From a checkpoint of a small contrastive image-text model: encoder moe top_k, text encoder layers 8.
Rows from block 5 of the image encoder of a small contrastive image-text model, named by matrix and row number. Rows with one number within an expert belong to one neuron, the router's apart. Each number is 500 + 25 x the weight over its row's rms, rounded and kept within 0 to 999. All counts start at 0. Numbers have three digits each.
Before each expert's rows are labels from the 100 images, of 14848, where the router gives the expert most weight on average: "responds to" is what is common among them. Only what is clearly more common there than usual is listed. The data: photos with spoken descriptions (Open Images, Localized Narratives).
# router: router (encoder.blocks.5.mlp.router.weight, 16x128, trained with AdamW), inputs 0-127
# up: expert up (encoder.blocks.5.mlp.up, 16x32x128), inputs 0-127
# down: expert down (encoder.blocks.5.mlp.down, 16x128x32, transposed), outputs 0-127

# expert 2
responds to: text has "grass"
router.2:512519554497501508532471514488507560522456500525510572512452437542498463481510526502490519502472503527494475538498503500500472446466529508507478507460461511503502508464463514493484488497475482502506496486501492511509491515477504505480457554496454460541514515513512528513489507502478489477532501503499484503535454525493544495493478491501554517530523505492526550506532493527519502501485
up.0:474340450500513532500537510452496500463500500510488500486500500500500500490451500513500461500535500532497500485500500500500500500543466500500500500461506520500481489500560500526500500500553510500478486500485500500500500533500500542448500500500500492501481500500500500484494520500541513500500458483500500500470500550511495485500460486500500500500500506486514500500522502481546496566500
down.0:502478500511461559488500530455500481503500500494458485515461500500550500500541480500448567554527465500500463500500500531500500500489500500508500500500500499500500500499511458500557500500500500472508459500475430551500500518535527500495542500560475500500513500477488481469522461500517500500500500467500500507472548500500500500508548500501500500500556445467500490503528500500475468536539
up.1:515447481500456539518500500517500500500500500523500500484536500500474482466478535523500523500500481459483431500453520544500484500466393500475526483448500483500500533524527500500520523500477500476500500515500527515500481517500500500500500516500517500541549439520500480500500534500500521547500478500500518500485429500530477483500500500485500472515500535547500500500478500480500476553525
down.1:500527500538500521533500547438420500500500540500551536500500500445500500500483500472468500525527523532500538500500524500460500500535537500475500500500500539500500500531450500500500500500520463543483467500448500468559537500520526526451500474500470473500500500474477500478500530552500540500500478500519467500500527500500462500519518500483450530480469500500500470476500483500500500500500
up.2:500364500500500515487517518466514493495500500500500494500500488457505530517486479509507500500500500523500500543534518557500500500546487520479500500517500500491500500500500500540500529500506500500492462500531468530452517489520500528494542495551500533449500500500500482500547452511466500453519500500500500490510500487474500484515454500542477485500500500510468509513480515522456500581500
down.2:543461500500500547527500524467512479525500500443551500540538522479500500500500500500467485476485472491479541522500520544521458500447471500448460526500500533500484500529500500500474500500500500500500531500481462457424500520500485500500563500500468479500500500500500500539500500500482500525529500526500531438500485511461491500477500500500470489478500527548526475472540500500538461514517
up.3:500391477500513517500500500500393500500548500500488500544500500534535500500500500436500480500500500500462483500471500527500484500500500517500500500500488500472533547500469500523500500500500500487415500530500500500500500514538476475500500500422500523500500500545500500500520500500500519500500482500520460458524500525500529488500500500521500500460472500536469500500518500490500500548500
down.3:500500561527500552543500500500550500500500500452533500531486500418500528522564500500500466485500500439500500500531500500500479500500480500500465500500500500500500500484500500522486500500500488530500500553516500500500544527527466428500500461538500500500500500456532500500500500500500517500484500540500514482482580500500476543500487500473474439500500517544500500500463500515529500536500
up.4:518392500500500500500500547472500500475500500484500515500472500500550513514518467468500500472529477486500500519500482546444500489473500530500526487524500500500473515500555455500500500546500500488516500500500500529480500476473477473478489553500500518500461476513544500480475485500500500500528500483539500500480521500468531478482500500480515522475473500500536472500489482470500454603500
down.4:500500476539500539452500500500541515475462500500558500514500500538500500540463500477486556467525545500513500500546517438500500500477480485539500500500500500500500500500570500522517468477500500528500500549500536479537521500477472466534522500500500538500500477543500520555500500500500442541523500466474500563500500465500500500500500482500522460516500523525517485484459500500468500500500
up.5:483285500471532500514500500401500500500500488510500489500500491509500500511500482500500500500511500487474539500500490500517500533500520478500500500500489500500500485500500486482500519500500480500500500500492469464500500500500500489476491500500500515500485491500521500500519500481511488500500486490500487529500500500481500500527485500500500510513500480500520500500500500500500427500500
down.5:481457500500500500500435500500500466500500500549541474520483472500500474500500528500472458548500516537500500436539500500458500500500412531500470522500551500500500521500500470500500500484500485500500486522513500500500500500500460500500500500467500500471500554487500523500599500500500500500500500480500500548456500457500544528541500441500500469470525500500500500500468500525500500500500
up.6:500418500542500544476500555500500500561526463479500519500500466539500529500500532538546526480500473500500500526500537520531536500531500519500500500500538500531500500476500500500500500436500500528500500500500500500500500500480500529447500500523500500537482520500532500500520531500541500500540500539500500533467500500500500500500453534500554435500464546500469523520500500500533541500528
down.6:500546500500551500457500500528500500500500472500500500500520500559534551473500500500500466526532500475500500500535472500500469521468456523500458453500536500471500500500500500500519500526480560523500500530524522500500548500535500500537500500500480500468500500436406461500500537500542500500465500500500500500458478480500441474500500476500500537500500500526500500456500520500539500473521
up.7:500440529500500523500545462525517500500529500500483465478478518555500500500500482557500469500500544500500500500500484577500500537500484500500500500465533500500461500540500482500479500481452441482472500500459517500536500500485500500456526500500546532481471449500518522541500500484472500500500500500500472500464516500533466500500545500500500517470500480500500463500500500500483474597500
down.7:500481500500480550500518476500536500500500442500500484456480500500500500500530500525524481542529471460500478529526473500500529484500500500472500500462526500500479500451500500500468500461500500500500531500459475462521500500500473547500466500500479521500500500500538467529500468535529539524500469500500500582484500482500473538450500577481500474500500475500500500500479449500442538540519

# expert 15
responds to: text has "water"
router.15:492490541479492476518473512528517522522484504478481491481479548516485498543508507528499549513492496499490479487478501479548509489493520524488520530452492540488522507490522498488446550514518541457527475482513468490482469510510502484469535506523506505546480488481509554498500473541466498495526453485522528469475505523507507503484504504538534497500481501554564489522497575514513485465514
up.0:479434464500537500500500530464454526500474500529500481500500500500465500500500521500459500500500500500479462500476500539446500480500500538527500500500520475500466500500465585500500555484500500533500573500539474500474500483500566500516500500545500476500528500474545500500478523445500500542466515523500500517465530454478515500500520483500500500516523525500500500479500500484500480500449
down.0:545481500500500453500500554483500500500500500500500523517521463559500500524500500481526500500452500522500544481553480500475500500500500500500500500450482526523523523500500440500500452500483500500500525500533520527500500500500552537500435550522500467548500500549500522520500568425519500500500500500526478543500500457500500527500500500464500483459519500500521523482469500516481524500500
up.1:561340519500533500526500500500500482527533500500486481500485500500500521488500532500483477520500500500500482516521476521500474479471516541500500500500473523512528500500487500500479500500481500500500514500500500485520500523490481528472566500476500500500500531519500489500472479500485518500500500520500487510500500500500500500500500500533500475480500489464514500475500500500500510628475
down.1:500520485500500500500485516460500500470500500489500534433500531500500464500500500456529471500500451500500518489500500500548540517529511512500534500473500518482500536480469500485500476445500473459520529524483489452529558465500518500435500545500500476500523481447500447500464500511500500500500471542500500500575479500529520500500524500500515500559489500443543522500513500500500500500500
up.2:467500470472500548500524500500550477500492518484500468463516500500484500500544452456500525487500500490500477500479500566509500551537484518495513500479470500535500522508474500531500500500456484500500500487500500518500456500485455466500500500485509430500531482500480520500518541500551500474500500500500532500535461444486500500519500510513500529472500500475521477500539500500500509612500
down.2:500500500500544458467500454500476500496489478483518491473500526500500473533495500535513500530528500487500500500500500500500500500470476500455448472515507513548475468477500462500500542486468500500468515500500467481500458500482535500500546513512529570438500500511447500522500500529535520487500453549510477484525500510500430537548492500480478480500500519562491480472500485529500535524500
up.3:457387471485489500533500518483461500478474540484479500500515517476514482512528500485539482500472544477500500500489523500459512468488500500473479500462487500513488486467541526513512520529464500485469516486500541500553476500500525479459515471482528540500522500527525482527517449480464459500500513500500515520520477500489528461521500500500471526489500500488557500537500528500481480500537
down.3:512546472559484500529485416488500468526489500526526512500500455500500520500500480487468542500500500472548500468438500500479533539524500500547476500500500513456500488468467521517500464514532517525539516500500527516500513518478479521457500480476479552530487532517526541472514500500539524500500500524500500464484500488463487500500500488500485530476477479476500483468531522526472544500465
up.4:467470529500500500485520500500500515484474500544526500500500483487446500468500500576500500500545500488500537537500500575500480500520556543535500500537524471523481534529500478500500481500515461513500471515477500457500500488500500542460500500543524500464534500500500500463500527500500486527500480512470500517500567428520485500500468500500531546500500478463500500521528500500484468532515
down.4:500533500515500500530435518522500500500465537500500500482457520454523534445477483472522445452473458500485500461500540500500500500520546500500500500500471541525435500500500500500500500485535500480500500457500500526482500500544500500514481480500549500478500472516478527453500500500500533500500519521500516500482523500500472500482500523520462570484465482514500556500500540500443500531485
up.5:500381472500553500500544500500500573500522500536500500474563478500500500477500500500557476535500470500439500549500470560467500500470527500500500500500446500437500500500500500500500500500500500500500500500500500500528500500500500500500500500500500458500473500523500500500537540500537500500500533500434500500500500534500500500500500443500500500500500536500500523500500500458500500500500
down.5:477524500500562478477500500500475500500500500500476534500500500500572465500453480500477500500462500549535500525500500500500519500500532526562500456500500472500521500500455519500500456500500470526500500500435500500500480500500546500476500464500500544500452500478500500534500500500500448463500500500500528535531500500500468500500500427528500546442500500555468544500500500500528474500500
up.6:500310500500508500500500483500500500500482500500486489500519491507468510500500508500500500500500500500484500488500500500500500462486530538500512507537500500479500500493531520509507509493481500488500500514500500500487500485500500500488489500500491477509490500500500500490473500500500500511518500500500512490514512515488500500500500483510500500500500512500477518489500482500512468661500
down.6:441554500500517500500547500523440536500551533473500500500500528500482451500457527500500500500500500500500500500500548467460500500500500500444525485500482500500500533527512500500500467525500500474500532500500455447466500500518549500428467550468522500525529516500500500441461500500500500500500500500500500537500537500500486544500500500500500517500500500543549500468444500525475500500500
up.7:535500500500500570485500500494444500500500527500482500550500500495449500500545500500500500515500500500500500500500500550528500500479570500500500500454500500538500446500531500542475500500465500509500500500500500500487524500500500500458478500500500527526500525500543541500500509500523500519500491500548508500522500487500544490500500456443500509500473500500469519554500500500537447583580
down.7:500552564477500500455500483519524500500500500500500479500500500500531500500441500464500515486500500500500500476466500475500482500452500481564500500529500488500500500500500558500500500500475500468500461554523500431513549500498449500566500558500500500500500539512500551500531500500500480500500500531500500500452500500507500513500500500450500448425500472500535500500531500509500528535500

# expert 7
responds to: text has "sky"; text has "plants"
router.7:518490503529522498477522495503512496510507496480505493491505477506484500507479486497518477532503487498488474432484503492513449503503496460512526517513505501510450505471446512515541478519453524510503513525505494520538519535492489488467481573486467499485539507497471514524511538497520480526510490471531509509447501487422481478492454551495518472476485500495455487484462464534453469460485
up.0:500445451500500500481529500500500533521566500500455500500481473428548524500546536466500500466500524500471500477500535500529500500500500500500500500454475500500500532500500500500500464518500535500462500500481473520500500500500459500440540500500519529527500543500500500538522500500500466500524500520533481500471449500500532543500500423500527538462473500530500500500500500500500500551474
down.0:500500500462578500546535522466500500474500500500539461500500500500535478466471500472476500500500451535500520467521472443462500500500474500500500519500500535500480500500500500544500500552500500452465545500479471437500500454456500500500500500476522500500526532532500549468500500500523500525500500522473500500500500500500451545500500473472543500500500532500519521500471525500540448522500
up.1:473402513500470481528500535500535500500500514476521500533530536500484500464469500500500530533485500483500487517500500521554481537500536552547500500500470453524500515458500478500500500500500456477481500500500484487520475533500500473561500500546475523500500478516471468500500466487500500500525500500513468500462500500500500500500500519500500468480469527553500500500526524525478460567450
down.1:473553484525500500468500460517534534500500500484523500516500454500500500500500474500461500463500475500467500526481500500519500500500500531500541500500473500452481500522500482500500500522500485480500536500439500500519500531473500527459477482478541500500500558500500500500546557528500477500556535543500527459471554523500500500481500484500483500456459563500500471527482524569480531500500
up.2:500375500468500518500500500500480500500461516467479500479500464500528500523500500478500471481500485473500474514526475500518533500500500500515500500481483500500478500500555487500480483481463482532484461514500500532500500500500500470500500519518500500481500543500500500500476500500500500500466500500437500524541500526514521500500500500500484500500500476458500500500536433500500500631500
down.2:470566524500500546467500464478445530533500500500500454500500500470500500524500500500500500500526500470500500554500500566500471476500533540549500500533549541500500500500545528467500452522542500500500500500500500500500500441500500500460533500468500500500555500524500533500500530465529500500500500465474528465522500521463530500465521468476469500500477521500500500500472500446500500524500
up.3:500328500510484500512500500462500500500500500500500500500500500500476513469518500487485500493525482492500500500514500571515500500500500509500500500486500500491489500515522486500500500500500480521500500500500500500500500500500482500500500500473500500500521500500500488500500500500530513479500500500506500487500500500531500500500508500500485500500500500500492500500520500500500500680500
down.3:500500500500500531500500500500500469500500500500417500422500500472500500538500500500500500529535500538500522511551500500500500542500500500532530500500500500500500500500500445500500478483474500463538500521500500500457516500533500473480500500560500500500520500500552415500540451500500500500500547452500500500472457427500500500500500500484500442500500451500500500528450511500500500527500
up.4:467408500500462553500481519541448481500500500500500500479450500522500515500472500528513500481516500500500519500475500581480521519525464519500482500500487500478500449500486500500473500486520470539544500500453525486500524481500443522469470500519500513525515480549500557513500519500464500500515500500500457500475472500515513518500500475500485500513513517500475514500462500462500539560470
down.4:500575500485448454500478460500500482485485481539500500500500500500500477482500525454500500500538515500534500474515500500524500454519500500500459500500500500500485470500500521467517500534500500484500500515480462500500500520500500480500468482500500500500540466500414529485527458474520500500479500480515500456500459518500476500551500500500500500500520500554483500522500536500476535595569
up.5:500500500500500500500500500497536516531500500500475508500491500500500500500500500500500500500450500492500534543500578577500500500500500500500500524484467500500500500474500500500460469500500500454522500500500500543477500500500500500500462500611487500478500500523500469500500500479512500500500454500470500500500454500500500500458500500500500500541500500500500500467500500546500505643500
down.5:483500466533500500500500552500500500462500500500500500480500500500500507456500500456500500608564500500500518500500500610527426477500500536451500500500534500500500482500500500500500500500500460500500500500500500500500532500500500446500500459500578500500500500546500500518552500500500500535500500524500476500457500500478500500500462500500485455500500500500459500500483500500500500500500
up.6:544471473500500526500500526500537500474527478500515455500515500481500471500500500467486500528481485500500466500463525518500528500500517500500500544500476479500523500518520484566475485455500500487500500500500456484528484515545500476479477484500478479500469470485524500500517500526500500526454500514466500500500524581515528442500500500500547472500476536527462546517500549531500514583545
down.6:533428500517526525500500500500500522555464500518474481500467500500468500547446500448500541524500477532500500500532480500519483500500483473520500500500500500500519500532500473500500500500524541481526468476437500531500523500500527500500484479500500530500557546500543540522521475500500527500471521500530500523463500419500539450533500535500500500500519476500531482500500500468500500550500
up.7:477325489475500500516489479500500500500479500500500500500500500478500484500500500500500500500500500524500488513500510551483500500500510516500500500478500500500478509500500475500500500500500523500500522482500500488500500486500489513500481511500500482487500500485540486486481475500500500500515500500539490500520522500489500500500515500500524500500500528500526490479500535500500500665500
down.7:500500529529500500516559475444471500500500516480500500500529542447521500500558500500426517500475500500500500500500500500500479500500443558455500500541500500525500500500481500500500468500500483538516483500500473500500450529500500479463532524500500500481478500500475500447557500532484500436500500500500481500546500526500500500500457500500500500579500500500500566500500500532500500500540

# expert 6
responds to: text has "trees"; text has "sky"; text has "plants"
router.6:499507486542483457532492480512524485472488522507507473520490505480509502475499508472512528526519537491484493541521541499480475505535523454461502462511509496518487508488466522500519511487467474546470508464491520459516491478498488494470476467505506488494480514514516474486491507542462497510544446503547551502530511532461485545528459500529503482523406517497486468484499508518488464477505
up.0:464448478500466500475521525500453530500521500500524500500500449556500476523500457500451500500500455500538466452465472500500548500480500500500500500455500500477472461500500500541500500457500523470530500521527520520500500500467521500500500500530500500523500500466500465466500500500500468500535500500500448500476500480534465500523475519500500500481500500520474544500500462467480461549418
down.0:500451541463500500500500500500535500461551500522500500552466534525470520476480543458481471500473500481478500500459523500500500500500530456500500500500500500471500575523531543500500500544500475539534500475500521500500500500500438500522500475457500500500500500528481500500500531500542447500500500500500500433500500457500500521500467530500500525500479500466500479477448500529500481435500
up.1:500366525500500535500500500546500500520500472500487510500537500485482440500500500500500500528500528500443500500514500541490472489467477500500478476511500500517477519473514473500463471470500467525510500488464531500500500500483500512462500500479500482500500532513500500500500500553500523522500500500535451500500469500500500479500500518464513482500500500500484500500500500488500500608561
down.1:522430500514500500500500500500445457500459500500567500463484500550500500473525474473500454500447467500545480500474532500500525500500545500447500500514500479550500528542500482500479486500517483500500517565477518515515537500500453500522500518522500477530500519538526486459470500500500484517500460521534500523500522481530500484500500525500485527537466523485473500500500500466500450500473
up.2:477427500500491480500536464426511500500517500500525500500482500476491480489548500478500537528514486468500488466488482569467489500516471500519500500469500489537533512485540515543500500500523500513500516473566512500485476487500500534465500486518517500500543500500514489491516500522520527474527500500521488518482540500486500500518522500529500500470482452485527490511510500500500419589500
down.2:500500454460500500512468524461523472500481466479539467475500523518483464484482500519483500542520477500489500487500478465500529527532511479500500486500482521522513475500481472500460556488500500516500500500480486500527475511500513513512500514560535536515511485479429529521474474500520500476532485484460484552517465517524473511474483450518526500500522554571476513535462537500524483500500
up.3:500446500475478500500500475500470469500500500477466500500500500472528461500526526475500529529469500521525500470466500549520463500522456500500500500457500521500500500462500481500500456500521559519523500538500475574500525500521500550500500500500441526549529500436500500528453530500478500481479500500500500500471461500481500460476500500473500500544521470539500481539475476474500477536500
down.3:455500558500500500470477500500475500500500557500547525500534528500500470477557500526475500543500549500500544475500500500500500532533500474500500500535500466500500528468500556500500531500500475500455477500500454500500500552476462500500500533540463500532500478500460500500463473500526550500500478500435530530500500500500558500500525500500500500532500500526500451500500500500445500500524
up.4:529326500500500539500500500459538500500500483500500500500500500527500500443531500500500500500500500500500500524500500500500500526500500535500538500500542524500500500500500500500500500500472500500500500500500500500500500500500500500500444500500500563500500451500525500500500500500500479500500500500500500500500500500478479425500500500500500500460500442500500500500451500482526500573468
down.4:500500550420500500526500500500500460500533500541461500500500500467475463540457500500500500500500472552446500500533532471542500434500500500537500540500500500500500550500523500500500500466500540500500500500531500467458500523559500500500474500500500473460500541500500465500500500500500500476526500500530469468500500536500500543500463531500500500553456463470500500532500460525500500500500
up.5:464362541482500500490476539490500500524500510485500513500487466485500500508468500521500500477523473500500500500514516541500523449478484519525500500500500486510490486462483489472510535514532500532500482515523517513483500471500491490477500465500509500500518500514535529512481533500500500522491500532480500534500527451515524481485511500487500466500532500484500500477518513500511474612544
down.5:541520489500500517500530513500440500500500533500500500527537500500487500407524461500500500479500500500500500554519500463500531500500519500500500511500500525528500512487500500482456517468528525500500500500500500516500500500532473486564500519500468453500500453449500464484432500513476500500537471517483472500500524474544546473500473540500500500532500472536481559465530500517533500488464
up.6:500380510483517482500500485485477476500519533536500480462500513500500520439500500500536483557500517518481500530486463500500489500531500511476500500448470482500463500520461460478482500500471524500464521517515500500524486500500500500525500500516537478524500464500548480500528453513500500500489500475500525500527489457453515500509500500500529539537562527523500500524510500500464518544510
down.6:471500500500500527500484519500500519522535500480500462500500500460500471535500556481463500500545555547539531478471482460474462500464500475518484500469521529500500518536550464478524488500500500489460500539500482500500487500500516466500500500478486472500455558500500500478555481500525500500474472500473545500515500519478515524511462500475471468446457533518500511512464526485511500551531
up.7:500314524500500500475500510450500500500500473500500481532500500500500467500500500500500500518500500500500534500500521557500500513500500531500500500500500500484500500465500500500500500516522500483500450500474474500500500500500475528469500473500479500500547500475500500500500500500500500500500500500500545478547500500500440500500516500500500500500500500527560476515500500500500500575500
down.7:500500500500500500500500500500431542530478448500500481500531500518500500482478532479531500500500500440500500500500500500500500541463500500500500525500500480530500500500500500470500525500478528500500557500500540500500556477500481500500433539500500500522441500541500500529500450500500500500500500500558500500500388500476466517500500500500500500519544500500500500500411531500500500500500

# expert 8
responds to: text has "grass"; text has "wearing"
router.8:514511454492507553528492506497494543520567475511529512507495489511539481532485530511476465536519502533511440492505463487509504502502501490522512522509490495460526450527504504514546502492511510495480469490472479486461461478517505464445489513494495478537477504496538500478485509513530509490518515535435491470551488505483485479505522494491494547541513523505557476485480473458482513496522
up.0:500345500500500500521500460500460500500500500500485500514500519524500500500456521472500539535513523500474482516477512555519500534500500500514521500455500500500500500500500500500500528483458471484500500500485532520519469500500500500500530486500488500500539500500500450500500490465500500500500500483500474500475500440500500500500530500475500451500500500500500500500516519525500477603500
down.0:520500500500500500517468500446500500500500500500500500518500557483500500558463472524500500500522480457500500540548483500500500563467500500500481479500500500500475415500500445473533523500500500539463500439523500456500500562500522466528500500500462500500500475471516529537469522447500475500500500500500480500500465451500534469530540500500500500500500500485500473500457500538500500475500
up.1:531414518550500500500500500448531500500500500535495468500500488500500500506500516472500500500481500508500500508513500570524470498500547500500500491530484500500491500500500485413496511500500500500487500500498474500470500507504500500477545500500470500500490491500567565500500496502500500500547491500441541500518500525500500500500538500475483500522500500500500439496500500506500435599500
down.1:528656500477500459500479500500500519466514452552500487487507500489500500500468479500500510500529500551500500500552500500555500500500540500488500489500500500500500500490539500500500475500500540500535500500471489485500555454500500500500500514500500500500500500505500500500500500486500500472500476499578513500535500540489490500500486542500479500500484500544502513520504500500432497500500
up.2:454457486500530509486500534455543476500450521519500537500476500514571500512481480532518500500482472515500532500510513517524512515500519500500500516500486500489463522500457459500543481490512517500555525475484480500500500500493500500487500506536477500512553478484500479485470500488483529470500484473487500515500517563484468500464494527481510500480500485461522500500500515500560432592500
down.2:514527500525500500500500472488466489484500476483457514519461500500500458493543477554544500483500478479542541500515522469485515521500465529551500500473475550500481477515520474481500482500474500500471500500485518509541500500536500549500471514534500455473500500537550500473537476484485500500500500552500463531500513528500517538521487517479462500500500449467500488500500500500456526575464
up.3:500385500565500500500500500500514500514500519500475500484500480478500468480421518500546446500475500489500434523511500500500488500500500565500520500527475551531500525500500547514500469521478500519500557500500500500472500500517552500526500500529500500488500456527533500500500500484500500529545500500509484500500539500482500537500500500500522500500535448487480500519500525500519475500500
down.3:500547500520500514500454541484500500500526522500500500500533500540478500465500515473536514500531500500500500500463500556475500500470500500500483500500500458500428500500500500536500500529479500500500500463500459475500500567545522500500500500500500444532500546450500540500500487500500500552446500472500519500500500520500535500520500446569479500462513473478500500500500500581500500468500
up.4:500429500523500523497508451500472500476500500500500490477500500500490500500476512440564522500464500500500500481466500535530528504510479428500500474500500482500500500471506502464500490522500497500537500455532500512500500537524500500533518500518500500514469500500544520506468500523567548500474466500500470490552478500534500564500500524500500500500494476510536455500500500486503453578471
down.4:500541573529552521505500468500472531535479500518500500488500500523493446489471500500478500553520500490537534500532523500516500477500522544500477500472475500469511500468500458500482500528500516500500500500499479500500500468521500501551500453451520500515483500543500470455500456500500527524490500508544500485500498500500481440533524500500468456485500455467480500484530560500500500558474
up.5:513450500570458500535533500500515500538524475479524500521500500500449500533441500478500487500500500500500500500562453508522455500500455500500500500500500542500500500500500500500500457453469480522500467500500525558476500528500500500500458500532500500500456518522500462481496500469500500492535483533513500520499500500530521518489523442500528500536470500543500538526500435474534475523500
down.5:500541500500466462470542525464431476463500500477500514500500459524500474474500473450464472541448500500519514531500500500500515500531500500500519500500483554516500535524500472500474500526500500500479536456470462528515500500500532500482541474500534500500500500523453500500471500474500529526500500500500500478467474469500474500500478500465500570461500540536527516500437531500533525500500
up.6:526317500500500529500500516521500500520470473511500492520500500500456500481509500500500500500500515500465500487500514521500495455493500534527500500500500524500493500525500500482500470500485500487500500477525500500481500500524509500500484506500514500486484500515500490500500500484506500500500479500513500530473500519500500465500521500500492507500500471493525512500500449491525440616492
down.6:533602500500516482500450543425500500500425500500487500500545520476530565470500482500500500500500526500515472543539536500500452492500500500500500481500462500500439470526500500509511490513465515500475483483545473500500500500500500479500500500500500472531569500477455517542464500500528500500479478500500518523555500523500500500484500500500500500488474480500500500500500500500484476500500
up.7:500432479482500469523517462500473500500500500500456500462458480500549583485477484487500500487547500500500500461500459500500486478500500469462520500500533500500500520500500475500500529500485522523466500500471500500535487534500500487500514500513523472478525500517500500512500460551464533477500532516500500462500485443500500542471500483480500500500528483530476500486500470477500478608523
down.7:472521449482516533532521500476500482500517500472484559539524500464500500458518500500500485521528500500543530542517500532470435500523476500500500450500535500518518484464479470500500500471555555500475500516500478544500529568566500536500485484476462522472500470517500500521500470500500500500519500478500500472462525520484518481466536525500500464500500500519525520500519485500526479533500

# expert 3
responds to: text has "sky"
router.3:503500520486475538477515499539496567497499512551531466460498523528492493470499498516499549506562492492512519494511492497482530530536507480519508494489497463497467476490540536519479473415486522546485479479509502484519458504507517528481494480471501499487513444487472523528484508484467501474494473494481481488477494500484534536503524462500484508508523485484504542523526551455525530481512
up.0:500500500531489522500527500447515500500500500500500500514500471549488500500477500500514500473500518481510500542500500586517520500500500500500500500500500500521500476500500500467500500511500463500500534477500526515500491500478536486500532500511500500500500500500500500511500500500500500510500512500500469475521531500500518545500500500500479519509438474500510517516534491500500500692500
down.0:500576500511500412539534500500500500500500500500500523500542517468500500478500541500500453500547500500500539500500500444500483523500500500500472500500527523500477500500459500500500510475477554538500562500500543500500500500500500476500487500516474564500474500522500500500500500487546524500500446551531500447512500500522475500528486500474500500516451542475512482500479500500562500525500
up.1:447402470500527482474500518517500500500481500464500535526500500480500471484500500500524479528480500484500472474445549483476483482481533525500526500544500531465500468500476483540500537500461480500500531500468540466484481500500500500475500500500529467500478447460500538500522500500500500516500500500547500476520443475500476500468500466500500500516519481500500474500500470527541443523465
down.1:524529500529428500526429536555541531500475500500500500472470500465500500521500500500483440573500500534530500500500500479500471500467574517500476500480531519500500500500500500518462500500500475500453500470480539500500500527500500500519500474529500526460521481521476520535500542500500480500483537500500538500460466500500522500521483469500500527470500500524459500466522500535477521519500
up.2:500500500500500500537500500500500500500500500500500525500500443462500500467500500438500500500500500500500500500451529500500461500534500500548465500500500500500500500500500500517467500500523500500500520500500530475500500500500500500500500500500500446500500500525500500475500500500500500500483500500571500500500457500500500458500500550469500500459500519533448500500525500479453500671481
down.2:500500500500500500500500500500500500467523500500541500464500459500500564572500526558521500500500500500500587500500500467500500500500460570556500500500500500500500525454500500536500500500438454478478500445500543500554470470500500500500500500500500500500500500500500500500500500500500539500522500500500500500500500470559500500468500500500456500460500500500500569500556500500500500500549
up.3:487444500516500483544484515500512485500500463500523500500500500500500500500500500516500535523487500500478500500500500561500482500514500530500582500500500500514476500500500469533541500538478500500500500537527472526485500522500500500489545540500443500528500500500539500500532500500500500500500500500572500500500500500462423500500487531500500455529500484550500500484500500500535500616537
down.3:475544500518463500500535474500458500500500500500558500500500500476500450467500500500442500534500500540517500518500500500568500500500500500500500500526500500480500500500461500480472500438530485500465500480453484539500500485500500500500500524543562546500482426500465461455500500452500541500500485500500500500500516525500500500500500500459461500500500500464500535483534549527442515500529
up.4:512402520522523500500484532542539500500477515463481474500532500536484467519484500441500500458521563483522551524500478514513500513486438513573500500500500475500486500500488475500487514500473500476483500515532565541500500489500486500500469486483516500512542517486525500486500500526500500483477500471500500522528525482500487516500500487500500457500552500521516485500500529500485436500530
down.4:527500484471516539514500459500521500500463466555482500478468500463500477526482500460500500500485465521455500500481500465536537529530500500500462500446519500476519479521522500528481480500533500500570526500500540500477529500500485500521500521463543481500539529500531476537559470476481474500500533525522515461519500480477544500470500500500464556527500520460519454500500500500500500519500
up.5:500439523467586500478500470481500522474523500536500477529532500481500477518500500500500500500500500500461500563500468524527500477500531500500500500500522537500518467500500500525480500500461500520517500500517538516519526500535500500500500521472455518474473500482537500500517500456531500481465500517481459470500471481559519520500472450448474527500454528500500500525500500440520500562500
down.5:500533481551482484500500500500526434500500500500485530500500500527500460500516500500524520529500500522533523500500517473500500500500566468481500500523466478500500464500464500531470500500500520500526500473565500500551500522550500448469522544500500519500500529530484500540467447500477500500500467500500500500500481459500532470521535569524500500500475485419475500500519500485500500545476
up.6:474432478500540500500500441448500471478465473500500547532500500500565467474463500524500500500436500475500500469481500500500500500500500528500500542477500459500532500500500469500500500534500500469480521536553474500500500528500500428500476527539500542500500500527556463500500464500500543500500500500562522500500500500500500479500500500524480500500536500553500526455500500500500500500500
down.6:500500463500500500500500450460542500538500500500500523531500500534500500500500478500446500500500521500526529500500463528500500500500500500500500540554500531477530449529500500526500500546500500500500467500500467448500500539500456500461529475500471471500500500477500500470500500500453500456531500565526529531500469500438500500555500576500500468462500500500474523500522500523500547500466
up.7:500427500500500500500500500473548463500500500475500500500452500524500500451500474500500500460500500475461500528443460500500500500466500500466457500500500471523500500500500538500500500451500527500500500478466458500500531500472500500479500531500500500500500532461530500450540472500500500536500500500500446500500476500467500500432500523456559500500500446500500500500526500500555500580500
down.7:500472477552448500500500528445532453536500500500544500500500470500540535432500500530500500538551528545429500469478500535500500500500500500500500500551500500526500500479459500500448500538500477500500500500500500500552526500500537500500500500500539537500500500500550500500466500500548500500523500500440500500500551500500500500500474459500533500500500532500500500528500543500500461500500